{
  "encoder_arch": "ecapa_tdnn",
  "model": "contrastive audio-text model",
  "dataset": "short read English sentences (LibriTTS-R)",
  "train_examples": 26041,
  "gain_aug_db": 6,
  "input": "waveform_16khz",
  "tokenizer": "char",
  "vocab_size": 32,
  "loss": "softmax",
  "embed_dim": 256,
  "encoder_norm": "batchnorm",
  "encoder_activation": "elu",
  "encoder_depths": [12],
  "encoder_kernel_size": 3,
  "encoder_wave_channels": 128,
  "encoder_wave_strides": [10, 4, 4],
  "encoder_widths": [256],
  "text_encoder_causal": false,
  "text_encoder_width": 256,
  "text_encoder_layers": 6,
  "text_encoder_norm": "rmsnorm",
  "text_encoder_norm_position": "pre",
  "text_encoder_activation": "silu",
  "text_encoder_mlp_ratio": 4,
  "text_encoder_head_dim": 64,
  "text_encoder_fused_qkv": false,
  "text_encoder_bias": "all",
  "text_encoder_qk_norm": false,
  "text_encoder_parallel_block": true,
  "text_encoder_inner_norm": false,
  "text_encoder_positions": "learned",
  "init": "trunc_normal_002",
  "residual_init": "none",
  "optimizer": "muon",
  "muon_scale": "original",
  "lr": 0.019,
  "momentum": 0.98,
  "nesterov": false,
  "orthogonalizer": "polar_express",
  "adamw_lr_other_params": 0.0016,
  "grad_clip": 0.5,
  "gradient_centralization": true,
  "gradient_noise": 0.3,
  "steps": 3200,
  "batch_size": 128,
  "epochs": 15.7,
  "lr_schedule": "step",
  "warmup_steps": 160,
  "weight_decay": 0.0,
  "adamw_weight_decay_other_params": 0.05
}
Rows from block 6 of the audio encoder, named by matrix and row number. Each number is 500 + 25 x the weight over its row's rms, rounded and kept within 0 to 999. All counts start at 0. Numbers have three digits each. After the name is the row's rms in percent of the matrix's.
# mid10: scale 2 width-3 conv, dilation 2 (encoder.blocks.6.mid.1.0.weight, 64x64x3), inputs 0-31, a 3 kernel for each
mid10.0 100:483511480493485503512486513510472527471476511516535499504511507523522480572539503522477503515493498510523505540540471522507549510498482499500486506473509553486505500509460468466507510471483500517539520488519522495490507493520479573474523491567497520456490549507515465514498485499487504530
mid10.1 098:505495510541491469498516520527536525532526487509489502511514491546506509456515480563538476501513497492469473501508518514472531493488466457485463465483453468522480499505515509492522513501489511487486559549514521500446551532534468516499466490488544526471495504536519497503530517468489498519
mid10.2 097:468459513470492446537519528495524476491491522514529535522499522501467482507486506521493517549490518527498456453493495478475487518540518550504515529469513492507509553503481471478512485484531503517527514485469475524475499473493535459516496503511492474520497545487449507526485513490506471497
mid10.3 095:516527495495461488532475552549519512513509543474453508482445520497488498511474479467516505517501530524509461513507497497465533499501508482513470518492439519475492463448470521518499470535489508500512520543524478528522514535479494527467530466528470489476499506531543513495487485465443556527
mid10.4 099:499499504501490471537481466480480497491496451494492482469469455491543484526482529542512490495516473547511528509496506527496499525490504519521528477468508438506485574484534517531471536547509494506518508536510482475488510534471511527468489509466496515490511475496490472468499430511530497510
mid10.5 098:455506499513516501483485525474515465526488475545514529505523523521500504460467501475502490468501507478535502534496474496519500506514487521472490535484474493528470515469509504526507521463508510506497464457468495523521525518531515508502496499513480481531469503507501456465500528504495497506
mid10.6 101:513470496495507500510459502463475462495492487482500511523527504461498493500505514501496478465506525512546502529485461530489484497521487472542474532495499498522503502504458457514472495477511482509500474485519517495481489508503488515517499551550513526508473458469456514521487561520544534486
mid10.7 107:500515487492489504506507472504429493479494508507511494490514489501508476513481526549498495477496486503462530545513516497503506533473499540526487495500489444514477509537488496446502505488534496548509510532518503498494469518483480465497516505542524463495528509523492500495516494500523491505
mid10.8 100:483469503481490447467530488519479509493514492515491506509511550428479444526516518490497537468495517508468477519455475465515520497502520525478514475501517481498533481474495530477450465458504549525504507491477498471505472507487505461515524449484514531510525491473481458472487496548503500498
mid10.9 094:519462512503530488498544499468495446459462547485516556483527526500492526477452521515507518489487525469462503481541499457460487488457539511483497496467476504497503527495532536475478526511503531463520487449508503535476491470518520480519477495536509523467483523492499470509494531493503495511
mid10.10 095:486537437488519469533515507515464526480496518486512509506511507486467508558526483531475485445528530509497511494505542510477544515479511500506540522515501519518443492506485452487512512527495506507538495520522514473465497533484503487534525523455513496535485500541499498532474471538520486489
mid10.11 100:527445502483471495516486512465483496509566538497503542506468491489474489508548502429459479487517482505516471516523468520522492483513519489514496546499478495502495467474504525502466461486519501497524509498444494517470480512485476474470469450478497522539485515501529539490432491501481514512
mid10.12 101:455465520470418512524460523438522481521498510468528457539496490493474518501499559480484480505477493455484523496546534513483483528503518519522524517503527473518539489491516490493521481503508518532493476539502533512509558509497502477477503495544526486515473499437491507514515499463528479500
mid10.13 097:526479486489491451483487493468510452511538510537493495444501521500523573475492457480490519486523518433460489505519473479491474467524491479449499498480485500506537515519466504505512499476500512516477485508486514464538497480505524509498485508518491495474491504498443481487496513489479527523
mid10.14 104:488485490517474457538532519463506503498492506556514517486549527456514522453507477487466454476516441451487477499521533467532501488467531541482510494485470480472516500514497510508510513495530569487482493530509502486502501500530501484510534483519477495512473479502512557489502505453457510489
mid10.15 099:479486472484464515555504514465541507541497467521535509492518542503477543543535532471515540487508537481501480504522490461521519502502485501525441463486453526487487488469524459487509522517491505488462495498513501567456457565533502503504498489521494526479488483493505506484491520543471520526
mid10.16 104:465528489491494514471525443497493485495516478503491559489474546501533526487512483509496459474515499474483490486468481536479485534480525470469532493457509510530470495545500501502519497512497506497467505508491498537523484474512547520533444503503472463497497512465469529499489484492515516521
mid10.17 101:495498511500452541504504540489439505513532521470515514497506525538496465508467541512493473514511478472504527479531482491515490495506474519491510482466473506518501478479487457483497492493502476502470545500519533500471486507518538547528502462558518527500525508500493517565508474524512486544
mid10.18 092:530485485494542504513539563511489472517544470483500532522507452532492486503499519531499486503513487495449478521506513478506461502462526528540497513465464477495518513480515525496448573489521535535525485497444476493506481468523519476457493509513516486521497552497511453491491536474496498505
mid10.19 098:502489445487468469495473492489530530507495481498510527490458496493511501481514501483472535478497496497495499501503571512527536504504495488530503502479533548488533452472467518556534554477484500451476489442484468492505524504479476481534516509531507554514476472499501526496499466492513483512
mid10.20 104:483471489520488499463484479508491515491518525529486497470473531474538534478495517495488487488469475534505486521492524534523479515492542492513504490522486502526484423479461551510525485468456485497536490529471526480499499557522535529507468519482520493488512526520529540480459478522467516503
mid10.21 103:486514497507500512514495488489482497525532524458472488482477470479501568560476509500500514490489463467512518494506479498490487482484510492514509495506521521482495502507490497518509537480545534503509527536495485502490554471502493536497561539537536548492473504488526505494564481561505553520
mid10.22 098:524502537525485501533503513515463494470467479518528519480484523482513486504492476531447542530480504543460506470536459474506504497479495508471512497506524496517532467491525473503498506483478477497435471468507458461466523491578549497482466520513498525554509556438509480484526480521512494505
mid10.23 103:473535567531516498479529449467473506522511473544512482523493489521501480542483470479507498537481520507532500557501523498492497463491477500515503523443506495460473461513547492475522532503494533522502505484493526483531520464536479525506530504450549520499528508506454495449519475529456514491
mid10.24 096:494465494528565500511535475517501497527467461509486500477515493509470538549453487547483554467518515543491535489531501492480518510534513493508505469499458509509485515537444486467528474493487535449507464481521481524485517495493484484498531504475458503511487521496490490485533520436494463468
mid10.25 101:518519479519519484516552491497494474489510490507511462550498500518499507500474505536515508502516497519487493532525464488461523476508508464518530466499516508487552504468471517468503502509495485512472506527542530508534517510507511456495489518520501518508480481457449503500529518546520483531
mid10.26 104:507464519461477490461515499472443491456491488492530498485504471487506513468518508480437481498480535503492514476508474483452507505505492486510471486501500493511478501465465501509471534554490513463486493492504513514477492545495555527502544482453459509515467491497492534451508518487505496529
mid10.27 104:545508507485505516547543506512486506508491523475534505521479534537478474560560515480487465454487457531528454522500525539527490488527467493501493507485482475509532481508478505494448526476490486486497488519481495487523511469520501562547484517511528473508495506507498451516510515486490482488
mid10.28 099:524491435483510514478462541495514533505505492500463532508505528540491475481480494493538494517504496481488515488522480502490499481494467474479519533467544481519449480524529487509518540533487540474481471480513480476507508558499527475512485565517561522493485518522512513497501495483488489482
mid10.29 092:485559460493487476455487515514480516458458486468495503484471497465473518478519521453479515501518536428501489558538498530528500484515517497521523531515510462526525466511474463499486475497557481523520464481484496491451493494562481508520512484498518511482493488457531492495506498533517496494
mid10.30 095:489493546467518488522489495515486510525453541479475453543509500534497542543496513492529476503472519531504467497516491517508535495505466477475445510511546538481489516504506528544480500497516463519487507528484456487474494520471514517500519490462478497482477487525497517495517487507555498515
mid10.31 102:482536534493490487478490538494529544462453516543521483474524465487493540469494516523526507538507482470493541487502472476482492507489517501463531473498523502475467502507526458501483497461498463509547534563497470532532444501469498506492517546518514515489477517504515508481466485527514497505
mid10.32 101:486522466544526489463504485537501512512449496506482482550485498482498491495515484477506492503536506496416451491486497506502509524499487497498466504505449508509492533541492509533502449522497513519476470505511521488546480503462463456527538513481463482518531489449522513496517507478485488495
mid10.33 098:500484506428467524472521515542530523499505453533535471479515456500564498512500511478550444467487493496499559504527573511510470543513505566463529511524484495524498492474507520451489493459482476456462468530507519486477457473533508496497472548516493547495506519519504499493529499490504487497
mid10.34 103:503550504486507510527532472482473493535478509513526512505516485522552518518524572512520512505503547489492505543479521521464480473466502519538507484494513514465500494526441477525480500490477504538528489529487492498506502468493507508489526503505526470488528508483509472501487544524475527521
mid10.35 099:513545539505464450507511465511530486478508462432508455489483544543536455483518526493516484475488486456485490518482526535464499521483511487471496490512525514509522507533521550483476499456490483523466451525487488524506539512487518493565508483505471505494504476478508474503501534519531528545
mid10.36 097:499496498518503518521525491532551479486479490473445506482500488482497524496526512518475471496486510506491510539506506472506466549508481492496521476492500496480512468493514494444458474501528495506503484486500499495505532502486536508489482537530445509433502491453494547523520495469489518505
mid10.37 106:503516539534473517526483520478494506492530484573516466510494484519445446458537488455528519483475491480448483484473531489486474523493476501528503467489456493497510499537449503467476517526537487541539473492510572479469513485506524528498491501527453498491489521505515535499517461524518477509
mid10.38 097:507477520472488516517496489555522477507515440479518491477490503507470465520476469479475492481478486474499465494478521532496491501487515507490450488444528481515492543505479466467498529507504502460479502469457479537489510487525512494535441488523503526520492551475524536492458505477516506523
mid10.39 102:486501491495491508501533510468498439478486451526465427481507524553530512517503499547482460553495478521553531503485514475477474559485511467516506516521482519485444544474529512506510528450502502463536520476483470490506520484483488484499475504497509521534495514476519525531548516521492488496
mid10.40 100:502495546477444492502547481501478463526485479496450520515501466520560515493488496491510468496493476507528512433493529476536501511531479479488501509491533499553523528459431531549501492516508528490497514531483480495481481483518483473496520484499488504560516469517502505520493495514476534512
mid10.41 096:474508508525497516527510528449498539466517498469503500485493511515513491486522477450493490507487515480502504478561493503548443481443480483497488497511499470495516499488489469517531482512511498566457469467534499490493526518524503463477501490473486497466539520470570472481546512517520486533
mid10.42 094:482495504531486498503503529478522482482523464495521448494546475530527510546493502514541529500467519464515504461496486511474470505519473483529498470459455476517473518519508473452493518499487524559483504561477499509472501456475519495475496527498480474504479487493498523507497494536510531520
mid10.43 092:486502469502476514490504481507506554520474492511474484502482477496540538513501517484490442499505527481526529508519480440499517500476563545477521482453463494477479495505480500484496496520476508501564501494526542525546467440494461484501497481496497527498512504486494524509528517487521523490
mid10.44 096:442450503482497483466505499509452480524479483518482486548491525557518488505477525513488485527532494481506511482511496485474487474513539514491498495527437483508491505507497521487499489475468483456505527522501500532503463503454482476507531517511492531499543497481514490528494491491481459527
mid10.45 104:492491528469513487489469492523552472464486430501492464487497489503535522533492478505515516467507467482483511512507461524504474481455489502497519510477509492499543527475499473518503503485472478461509461474532480548515514534539492482528493482563510530499508524501482505498516508486481507509
mid10.46 099:519506474519541515466508510501478434475514468474517504521474525508482516446492494478458477547525512449464448466484547461486483516531482464490482500471471503475491537487491482538497513563449475505493488511525486482437563486483489509517470503491520498529512522500500475461501499505506455498
mid10.47 111:484510530516541475482498535533508467526509524512507502480524510484490506500517484476532471487487490507487471456499461478526549511487538473530513517477531512544450434552470503484455488465483499492508481455490529515481518529495517523500529490522528530444506431480488452502508472540432489494
mid10.48 097:521544505512497514549536447496499469490483516494484489449477508525524499507502505493487485532499470519543494539499463469492511487530524497476478506496530494478512493479531510477479525531529507520492458496505523528476496490507463505525498470489518481516524502496474501507532501519492513477
mid10.49 105:504492503541506500438507531490519570502471445479469471488504431476520488503498525558530537490498495502504533517506490506509493534486489478515495503479503509468524512485517477509476489480488485529480496524494492478499499461519471484492525526534485514537516505471508519460519453511487501457
mid10.50 106:481499457499508512474488508493496469480516515478503498492533484480469526496497476501529482488511483543492506504511568538513488498532534542510475515474446494503512497513473466485502495479483488509509495495526451494493494492470438526484463561518477484506482502532505501550527450510487488530
mid10.51 102:487516519517462499483502464504512490468498510505537519507507511486506552478501485534495502489510458522488507487511450552470440479499515494533500507513542465480446476521473475485523489523508469451506510476508471533493484498525465507521478517498457522525473506512493512540508559494479529501
mid10.52 102:457502479494513505481501528481451467461480458496493511503486495541517474516498506488519512489481560491461486543520464466530499483476485481541498494448508466491544519503509489490497502479533495452489466483500505465490467508476463523504521558534542481482514544472525522516551474488532506461
mid10.53 098:488490528512500512485524536485486481524505506512490485482515465490478494497510503481499466491481485509501550502532437511501462487506533474514461487498490535441537493499506467471482533555528475480481506491526514542483504486507496489514537524540473509495521513506505475508475488444461468514
mid10.54 104:482482497459510512482468506480481506450505490507508481471552511465527502505537484532446484493480498490522527498481510511449485453488471474468504504516491560485529495459527498447509507511513544524490458500462486564486529521492477503501526541490509530511544491479488502544506488508468519498
mid10.55 103:511502493569529512489504512486483476505523454462447499520523503522503521524488536517526519492482505529480467498469498449477480500489491534501480525448511542500463482467481480460481527524506507463532507517512511493489524520515490509495472565531491485509571485523517467508512528542491470518
mid10.56 099:466501522519483524517486474479499518479530515532480520471517497486520500523505476524466443504496534489570496477500542523474523536492510441474479500516535506541541487473505511493501503479482485533488511468458450469535474495502494520527467525508513521517522525512476492498527509486437462532
mid10.57 097:481476501529486499526453502522511513522492519445461501448485485524515532538513539528532488521473533493483536490473501487495520525468554470547538504481455537509513530497552537504525511476499522459473539497495469475522509476513495491516489542485514529496495516498520486497537508522538483467
mid10.58 103:478527486449503525498489531511453472472456469481498477520500483507495483522531502491539491501499492477470487518499495491475529510516519444495500488511509509513501547515479475448496527523457463510500493541494483446455524491530541461509537508497467474548513519475547498477454499487463510542
mid10.59 102:498489508493523506518475528493509501458502517495513494535513515509546488485513521454510479527517500498469560470503487513493545475518483528521535474537462457494534515569506492506503484507537515538459488479481512552524490503513477543505493487486495505464501503536422485524512469523464517534
mid10.60 100:479463522494485540516463481563508531500525479501521506490457485518462525479468529506491517488539516498506520515575473478523463506531471500470489534510535522561535538477510431489548490458480520496493512522527514511483494501503506510512552526505498463493549503513522469518476520486508493494
mid10.61 104:455504481520527539535510480433543502544465502505484442521532539517527534535488492453468448508485505466508498481455481461491475475514513466520507494485521498463508511515479464494469487512545495512507492505502500496532463510495523510485527456478531502513544497517510493515490544497529514507
mid10.62 099:494489427551498523539468499525441493521479529499485526479527519541548502531502527459527470531529493530470488493517489528446492480521548528513528464490532481506503522490512527525456510483491512482479524467508544431523501482506539503538480464517447489490505490533485504492518521506506475497
mid10.63 097:516512507445501516490402483515507490550484541481512444457466489494492501511488469533505496480533484486467504544494506499472492513507530469486501509507500476490480525487557515499473554516518466432489471473466525500510510532490484463500489506443507511483500490528480499490489490464464505448