From a checkpoint of a small contrastive audio-text model.
Training: muon at rate 0.019, 3200 steps.
Data: trained on short read English sentences (LibriTTS-R), 15.7 epochs.
Rows from block 6 of the audio encoder, named by matrix and row number. Each number is 500 + 40 x the weight over its row's rms, rounded and kept within 0 to 999. All counts start at 0. Numbers have three digits each.
# c10: first pointwise conv (encoder.blocks.6.c1.0.weight, 256x256x1), inputs 172-255
c10.23:509475383507484464507543524477541493533523431483446496422488473506482443474505601467500533514503529513520438476529440534543510485572598501467522579481518505434499513411457503473483494511490555478475481579444512496440499572436475560535497479528535526507
c10.24:539504472489458502548539565557456427496511475547480510503453490498513512517450502479525398511440500502470451502566495488489422465492511556555502566494550508506505557519527476466532521527547478527455500475438528491510515484517483532516541503493515503502
c10.25:597535447469489545513463489531559511531459464559488510509456489465505492539622445466513528560558509524481508503521457482474552538479386516583559444472586453505515535536483539495555533497488507466479500475575490492544519422469486402554473551533466479500
c10.26:568527547561502543501453523536567486485507538463448508545541495498536574565499424592511513497448489507455546518505499443516463553409480471385514482530486523470432461557491525456473438481473394492565530584530516524530499539536526482520540494461471449520
c10.27:506445530455454510475460521451568435454495545474484540506540493527466489490465451466506490425508421444473461452497495443452473456478493487560544480564453501517495455534532474426454536431536490492520482595499531531451490487463553474506552511473572575406
c10.28:473528475535533475532452511465486559465479482518515517494502490481470508419542575490535507414493499496497518482485427483494545539521484450480516527464523496465537490536468480468421514523484536507500520508429478531519525449526415464540601535533466514505
c10.29:476456553454492450554609505506512507540501487554477515534557422489513526572525528522474476500490581494495552501494505456468438471551512527438554440481509451487575499542482562446440463471524474498536489532479426520554433542498462494528476542552546489478
c10.30:445508477488472518509452440489496419501522609525529523428454555513439523532515505490488503526583492446486473544501540516596486448478598463421495539531462519533456460471480507479465441530465496485489506496439467468470510498548457530495584562577526473516
c10.31:472523522533581420558463439547544430506591441479449537589544499441530540453516485518524530417495461492448481493492488539551540506527490475547498524441551428545458486551465454432484529531499453487509493585481456514538561503455508463558494488505484572546
c10.32:503551476450440512565559540532497480469527436520470435564571464564487562502533495482529532453510501521524499492493488536493479522488504510414446496471542484468543489528494490425470478486542531574450547474483498476543470556464463504531549492501475516528
c10.33:417549491505564487482515520443456485496482477486530531523478511555468457475513557452476458485542529459527536455448468490454441494563476533543460522536543496441504426511554511534505422466421567437466502467549518574504535494506504464497501454478520481499
c10.34:490542555514527464590463497437503497460483542513500416489464484501557579473536449476463456499500546480498485480459565482475544448504421455514511547425475480457565548488461552434478518477444453470541493538525512472434542498469435481532447581495458525517
c10.35:528557543533535512512549432519481536401520523523507541450501437501491515536421493461511531550522540419505367491452564428538479518576443480505499450456498535486467439449513523475482542527462520572485463478523484527444484468554494526489495516458442553462
c10.36:457430503551550553532562494539446591485598477465460508470481592528462564535520511512516511482467424451445461460491578467474483509487515492476474560478494496460522459500523512408527490503557488425556500475566449463434499556442498562555494524566486517501
c10.37:571510499504448540439452491460513543370483472468460483551563570528552523532471553449492511555495448525526461479453491491486483439462544511502506442487436516423546560509489535518483460451544467544442554475547508514429518521460487481553541552492550417521
c10.38:480560491435468463526492497501463570513538495495518574441488579533529498571497486441523483504350492476547512494507450493528482533514520471536437454559516541521482484596511510520524547425511487470481476478475541556474470543533481448527570469451440491540
c10.39:488486512488490578541549482457529551557492544563502490530531395550576514474508573469507529533471551492520506442592516474517510419405478539517491557488462540549485462443460520545505600537472473517443502548501436469519468473563475526544468534533502470501
c10.40:533495487462535551411505508501514492494452488497496449528493510557476377441452518516473416524493477513486521531478575489505559518507433487522476501483463522545476541403422451538490562472528536437515419502418462525454535442537476539550566530486486513517
c10.41:536567521458465490534455535515503527526549462559495501498511466505456487462464538541502557528449529447526541471507492507470508467502494538518487498570482527435505534451465564559428489501527499526542486516585492506437541475489430557465467488540488499447
c10.42:473504511501491477534501534543462492441472495591556495571473483486546534552503528492471504505536492494443529449558506521531527508480567491503452442454528516502492500421465469545518464576448499464558474502486510517546534448524481463461500573477446570544
c10.43:479562541522548543495531607543503495461493473518554469521496452543579545494542501527491523456518526485481430511467469494532472548608486508534569551536527512500462552500474503461531508489547414490506439501510460529539510505540424497509514464548458487487
c10.44:519475447531463529559459449526445506501551543526543486505496475519509497501490474461539431435468536565465471496558505447464422474477551453588468491515540529527569583516483439483483489450492470414507521439458516479526496523457482443465455479433414538540
c10.45:467512496494469633475542525511478446576468515445545456476453517510489437512498497511460497437540494517494508458442483481476489512570548426472474500496493495568517480472491520553436471440510457578530479539463506516506541523495538533459398415449557467415
c10.46:487531499477505534532550508511512459506480502537472551565545526497506492499512510546458488427473512514503517453520490508553496512557461466500532482538522552495527536526482479501521511447475496564552582470491521534529535470454490463496520554529441507557
c10.47:529482501530508463548506466528472468479447506595517471507489443459434457506527452484538429583500522526536558515414569516487493470482535416496560483517539484517453510491481484431521506490519449488496512434576467546434502511469495467470508472548455520461
c10.48:450529407492475491527590504571498556492509518492435475494570467488542470520483458505495591572523510449480408516422501554515487556451431454466488518465509482487479499502476502555442524508444463571562485461479599434518472478505543456514437488504509471557
c10.49:471439489501533480506488519525468516478459428526568491506550515460526470468568433454495512526488516573526528518462461475488498562515472446508502419566481517461532513567543535470510483424468473483523462564568466478494422447531505473548532507486466524467
c10.50:522540471549504453570478508468473450505485558448524541488473460526463534524474515447484487494510510443458496502501550533478580449541474589558527466612515547528546503479506477554501457533419448485495425528469495500521531517579504439521448449481462501530
c10.51:526505463491446560524484449428517430529505494446508464456493473528469580511496471510560490560487502468504492527433493440463499508485460490430494571465462476439467501495536422402533512566456506515470523562440497566525468512568522489554530520527545497461
c10.52:436463470536534527467439451421546495463536503491540497473503486502443502430462440433471482511472479493501439532561530489430503535466492446475478569457500527500446525424521529485516503449515518504539509446521540454431568489514489490476466491554581477497
c10.53:461457482521481496496453450595395401503474472509505466557496434565524449486537590439531522484491477523531504510477500493525462443573497546505520496503466541565467488481531572489497457425550527487500527478520565534470519494504498436525532554493480623455
c10.54:518517464487449549544472478443557497530547518528482504595592483507536553447488489503392527530489508530514444455425512520450514571497482462493480609539563417470562492551524590499527509499511478474450407439497459516460466481523528510502479554491505476571
c10.55:457493587501476482579509467536522558482468541456594521484495507410408569499490560499495536477499516527443547502530589463514544474519458517559511475500568482520487529456556501518515522553469490522512531459470492512476451489508427443477546535587446527546
c10.56:446532438482554532518502561616437496518517422441500470495527474569481477510510454486458450529495495537483518523510514456510521481524532449462426433552520472495538500498486459447488504553498517422535534496482526489502491495465569446502458511529449451497
c10.57:485475496546476474492482471533530478481475530563433360519510548505466465506553569458473503548476532461511431466530518529467503475553509472538464529497497494536524489503504509524468575409496532417481485476468475464480483599497508455592493457435480557491
c10.58:398511558469441515509449544501505416551523479474415443572440490450567527519530459529485509549460484489511530582496450476500424482487525461543531517526425489502525522507515542518537532539492514546469487529531421482491509477498470513385565446526577508502
c10.59:480509456461575492432547499541510491554545531450477453484509538528570455468506573521532467449509493557453476601493512490543513529482513522528509521528553522546402510502543480468406450481509542495446452487485452438463391469497586609478505490484547479460
c10.60:434531601544508544419550535469474531503504486499503511408520478555501501485448431518476539478517490511465491601460510388505481474475565455450516439453475492511455514507512568527539456500533517421477497542536569542582470509440434563527489545523544519527
c10.61:457506553481510470506433413540497489463531529574513496486454487528463548454472516571484452528460489466497532560477461466487515492560518471551472432467482509547466460505444460547421430471427488505467541477497386379492486561568520504486470461559488435554
c10.62:459493462479501508500533470445445499384479430540426466476492489530519486507385569464487554503546464439595463487537461508565521527458500417484539483533522519517436559518500447462507457525529425502497558558533546523512545586523539509540530450505504464540
c10.63:553490563499542478539557433486481475491443500470505557537566479496519528499393452482553558500492517505490487499496498541460498491528456510558440524553409503494449582516584519518562507546526435491485543589460502565426456468474495469531471507546506597517
c10.64:583496462553470442524481540455548449517473551476470560527434513520552560499515488481531600539483457520423545485573469499501491537502489540543497516527538494502514530527435528472472483533582538451512441553468464482531509513545504482462485497529442499440
c10.65:554454480514539528538525521543451474524446582491469456569521484514554559467546443500547474485459518505439508506533490494483513435414565503556487491517529494494513481508482456537519585506472516549516457481511509518496450484533554460475462510455483543504
c10.66:449445514510494595519486503499495489452543548467470492465490560594593502491516509470483535498451555461528500493499507394475442442469493535482450525530518577521460491534425485525513527493485419450500452542492441448493506509552521468482538526524438541470
c10.67:513475511525504461423496539467495511481490506561516562467522483562486497479392480500559490559512520489518500486517495499479458431504571523466516510567487539581456557459505506429424467507504459471444490439457430512609479528543484456577481495503515506463
c10.68:469575493526516513542493425504447539457576535565497530545519438516479460530468509512475481566541552460528552480534537487552470570479466536604463478592527521499504495543503470452537477506473464524524477428473508536452424543456530495501536487474454502546
c10.69:579509500559477555515492533507474509495463575494449466475506565510480469511524568482498452448473566523510451524509523488501524466491545442459524508524511510502510614481551510545456430585459523553392570489456538539492493551563456489531391456483542525545
c10.70:516525432501498517477505586481542577461521525489445509543439469404496527481480501557565503522549441474471527426513514481500549460530498547553480494450538530527525511561510499524486487498519521537488568497463546445525481482503456494572499513553525490447
c10.71:515512478502428525506509478488482538562494506548441458497545410474500536549555590545541524521468449492555547489452533371419469474531464569494423496545564485489543549442549592510476451538498546484514445495432536532492472574506520537474490567546454571517
c10.72:485502460539564437493584491551504503475474488466472479445415502531494493478523519533482424500422544388555512438565474450514507562553469543523506505558531449496436553516470505433469510461419566572502515630508450513460551501522512525525547504409462496505
c10.73:488473519468532404503468511447509446537536525492540521476503462444486468507541522470484494510471497530512521442467483489519488522498481579428550437550452565518504567568509478433503518590498463477548459409533523493479558462476534495463489471549465434478
c10.74:525504451533544477528519511573469542430512522483464499502420547519485583456462484464555469454473477491519548485455572467603532454473479566522492537544506393477529502579491495473537573504504477439484551521448511511570515538544500513469481528503450494497
c10.75:538479385476568465491527467543502479560509540535448500533543493499524495449469516429488557486576552603463526443532504481512476413504422416452419498463531494513475439530429446444519494514491479461489547532489553490486497487433443494445464477527522528488
c10.76:539526473533478434474531485521534465522558448539463484549527505455508489521500437497531571420533514465575445486421559502478465495552467602462549472555506514487593488430437482452581510503502535424509526557471576470460498493410549486509544526479489445440
c10.77:508502540496544518446508475503551460456395447479534524498504469510447521519478463483471498537532514519482546507507513455537535554475517480548480514494574538509584542474460583498466485543545538483403503519501483541421468498520424590434536396448518517545
c10.78:499452382472457530544464573514547452451452486434537466509485456555532522456459616432544564485530568464523501490442513483478483436459509485502535467511536488525529454551492532513483467487584484523495516500469513520494463487441562415517505528530463516457
c10.79:440460563543495482542467430526461435528484402520425385477535549479508493508517495491527461523458477521491509501560489510450494492503430448469530515501570451613492443522504525546498470509508460488504498413500450479525457570475569540548420480489506466442
c10.80:449442556443499507486526506519552507509558528500447449479460577539549509522488537477469555529454512450508413575473538524549522406482570542543494485533534470512512538510532517511527541442470501576476577502474492502543500395537468486503499516473455541559
c10.81:513510474584520506439524526475502549479476569530514516586554551500477503494475497485610431511533557479573412464528488428513520544479507511508499489520507450486483583547492391553481529535454520519465453487500428539511453485522528525526426476454573455478
c10.82:500458545557538502488483584505451514535535473544494466466498453451519542470544549530466483502505465506494530507530466471545521461547523512518509457519534452488586459465489465458590540441499478460536551495473519539493427520497498472447477496578469570450
c10.83:443517410507520504574636402485543502456433436473512423452534394485531460443533506498556480532469476517519459505526471467528491497522447504510461531503522489487468537535502516496486548478521497481487476497496562496498432516591491465532490499514529458514
c10.84:489503485528472507518486543508515479486478498492498419558487545501571437540478475503540425451431478494501497524464550442566578450531497461490520528482468527562554554509600450512500491506396452427501451448562500508462513507467464484439476493503487505486
c10.85:498511410446529467570492474487564481557506519554535465528519526555513461510522479566568486456524550539552502471452494560528556463433530517425468545449558486563447529497573491488488529522531498532469544539519548490578500470493543494519522472512431480530
c10.86:478552459428567490498491499505467473520416456516515493467507460505491540510447494508530446493562463517528508510472479516445543524446564524558516541510446501532436524422514489538432509458471504471489482490522467460432584491524467485456568492489487472513
c10.87:498530485536499535431495462519475480503467481484486453534476515520500585486475535534576534484528434456535524557530482452484529551506473517535470466502504492511482524494581495529472479464443531481576533509529551441485483515481511530506427485503519521461
c10.88:499505509489503491520469524478482529499531468515469460510540481493532443531569514581464512581441530556456487447493509475553537503480534476501483563525485503503468487479478411546533512467527412474518488565449583512487523502471517404482472527507553485539
c10.89:583539548509402473473504475524450472492543534553483512460475603486544556451493579483527569415508546515547474467489531469450547490572502505488550507445554515462525463520473526495549502545418398581480475490448508527515535519553569474469485532502545411478
c10.90:521512476573436532508515501456541507512526447525469576480550444530506523475499535464461543466489502521509484483538507511494461455426488536470516470477463444465496477476490531524484551434555427500449509454491535505499515504445507534512507495482492496456
c10.91:516505532481535549500575496518447506501457531530474509512486462459576465487510482482564473531514435489521547450458531617529532545471521503507495492480515565471425538465526504459474434496470602475488497497508528469447505495474570510554539566521528511511
c10.92:517444526516494518504484491505419466421514520448435480471484457488487586502520529516488473494502470542424538492519476517557460485529506459508449591424517516468481516463456503625452597458484476487489477563475493501550509500450480459487524518496550445497
c10.93:446434587478394507506529473527503556522453514539497490514449506470489515506463461437575561439513452497525423598533488417497534503403487527540504468516536571494511549480600460500510557460535544413508486470565506452540529468523455563556537551502496486500
c10.94:525505487473498462483513506494496466481548495505526510523463523491479538485475531498515506483516481555519457511436462577514505516524466505461559462499484521499447499598529483454441521554472509498562491513490396556475451566550454537552471588544459484488
c10.95:471441543501534522515434448468494511553479493494525455441487438564437557518449458487497482537501551519494467505458535571536502451532516537467487536475503481489529568470468518566472496522570483488474470506503547458453499524521471514526465456452486549463
c10.96:515547550546494575432492519529435412491545430529496460559553474489516565527531471475476458503514541459517533481495437460466492531497557492512569432522455490499489488470516467537539513504490493539484427513543506460451495528516524544563540447527490510542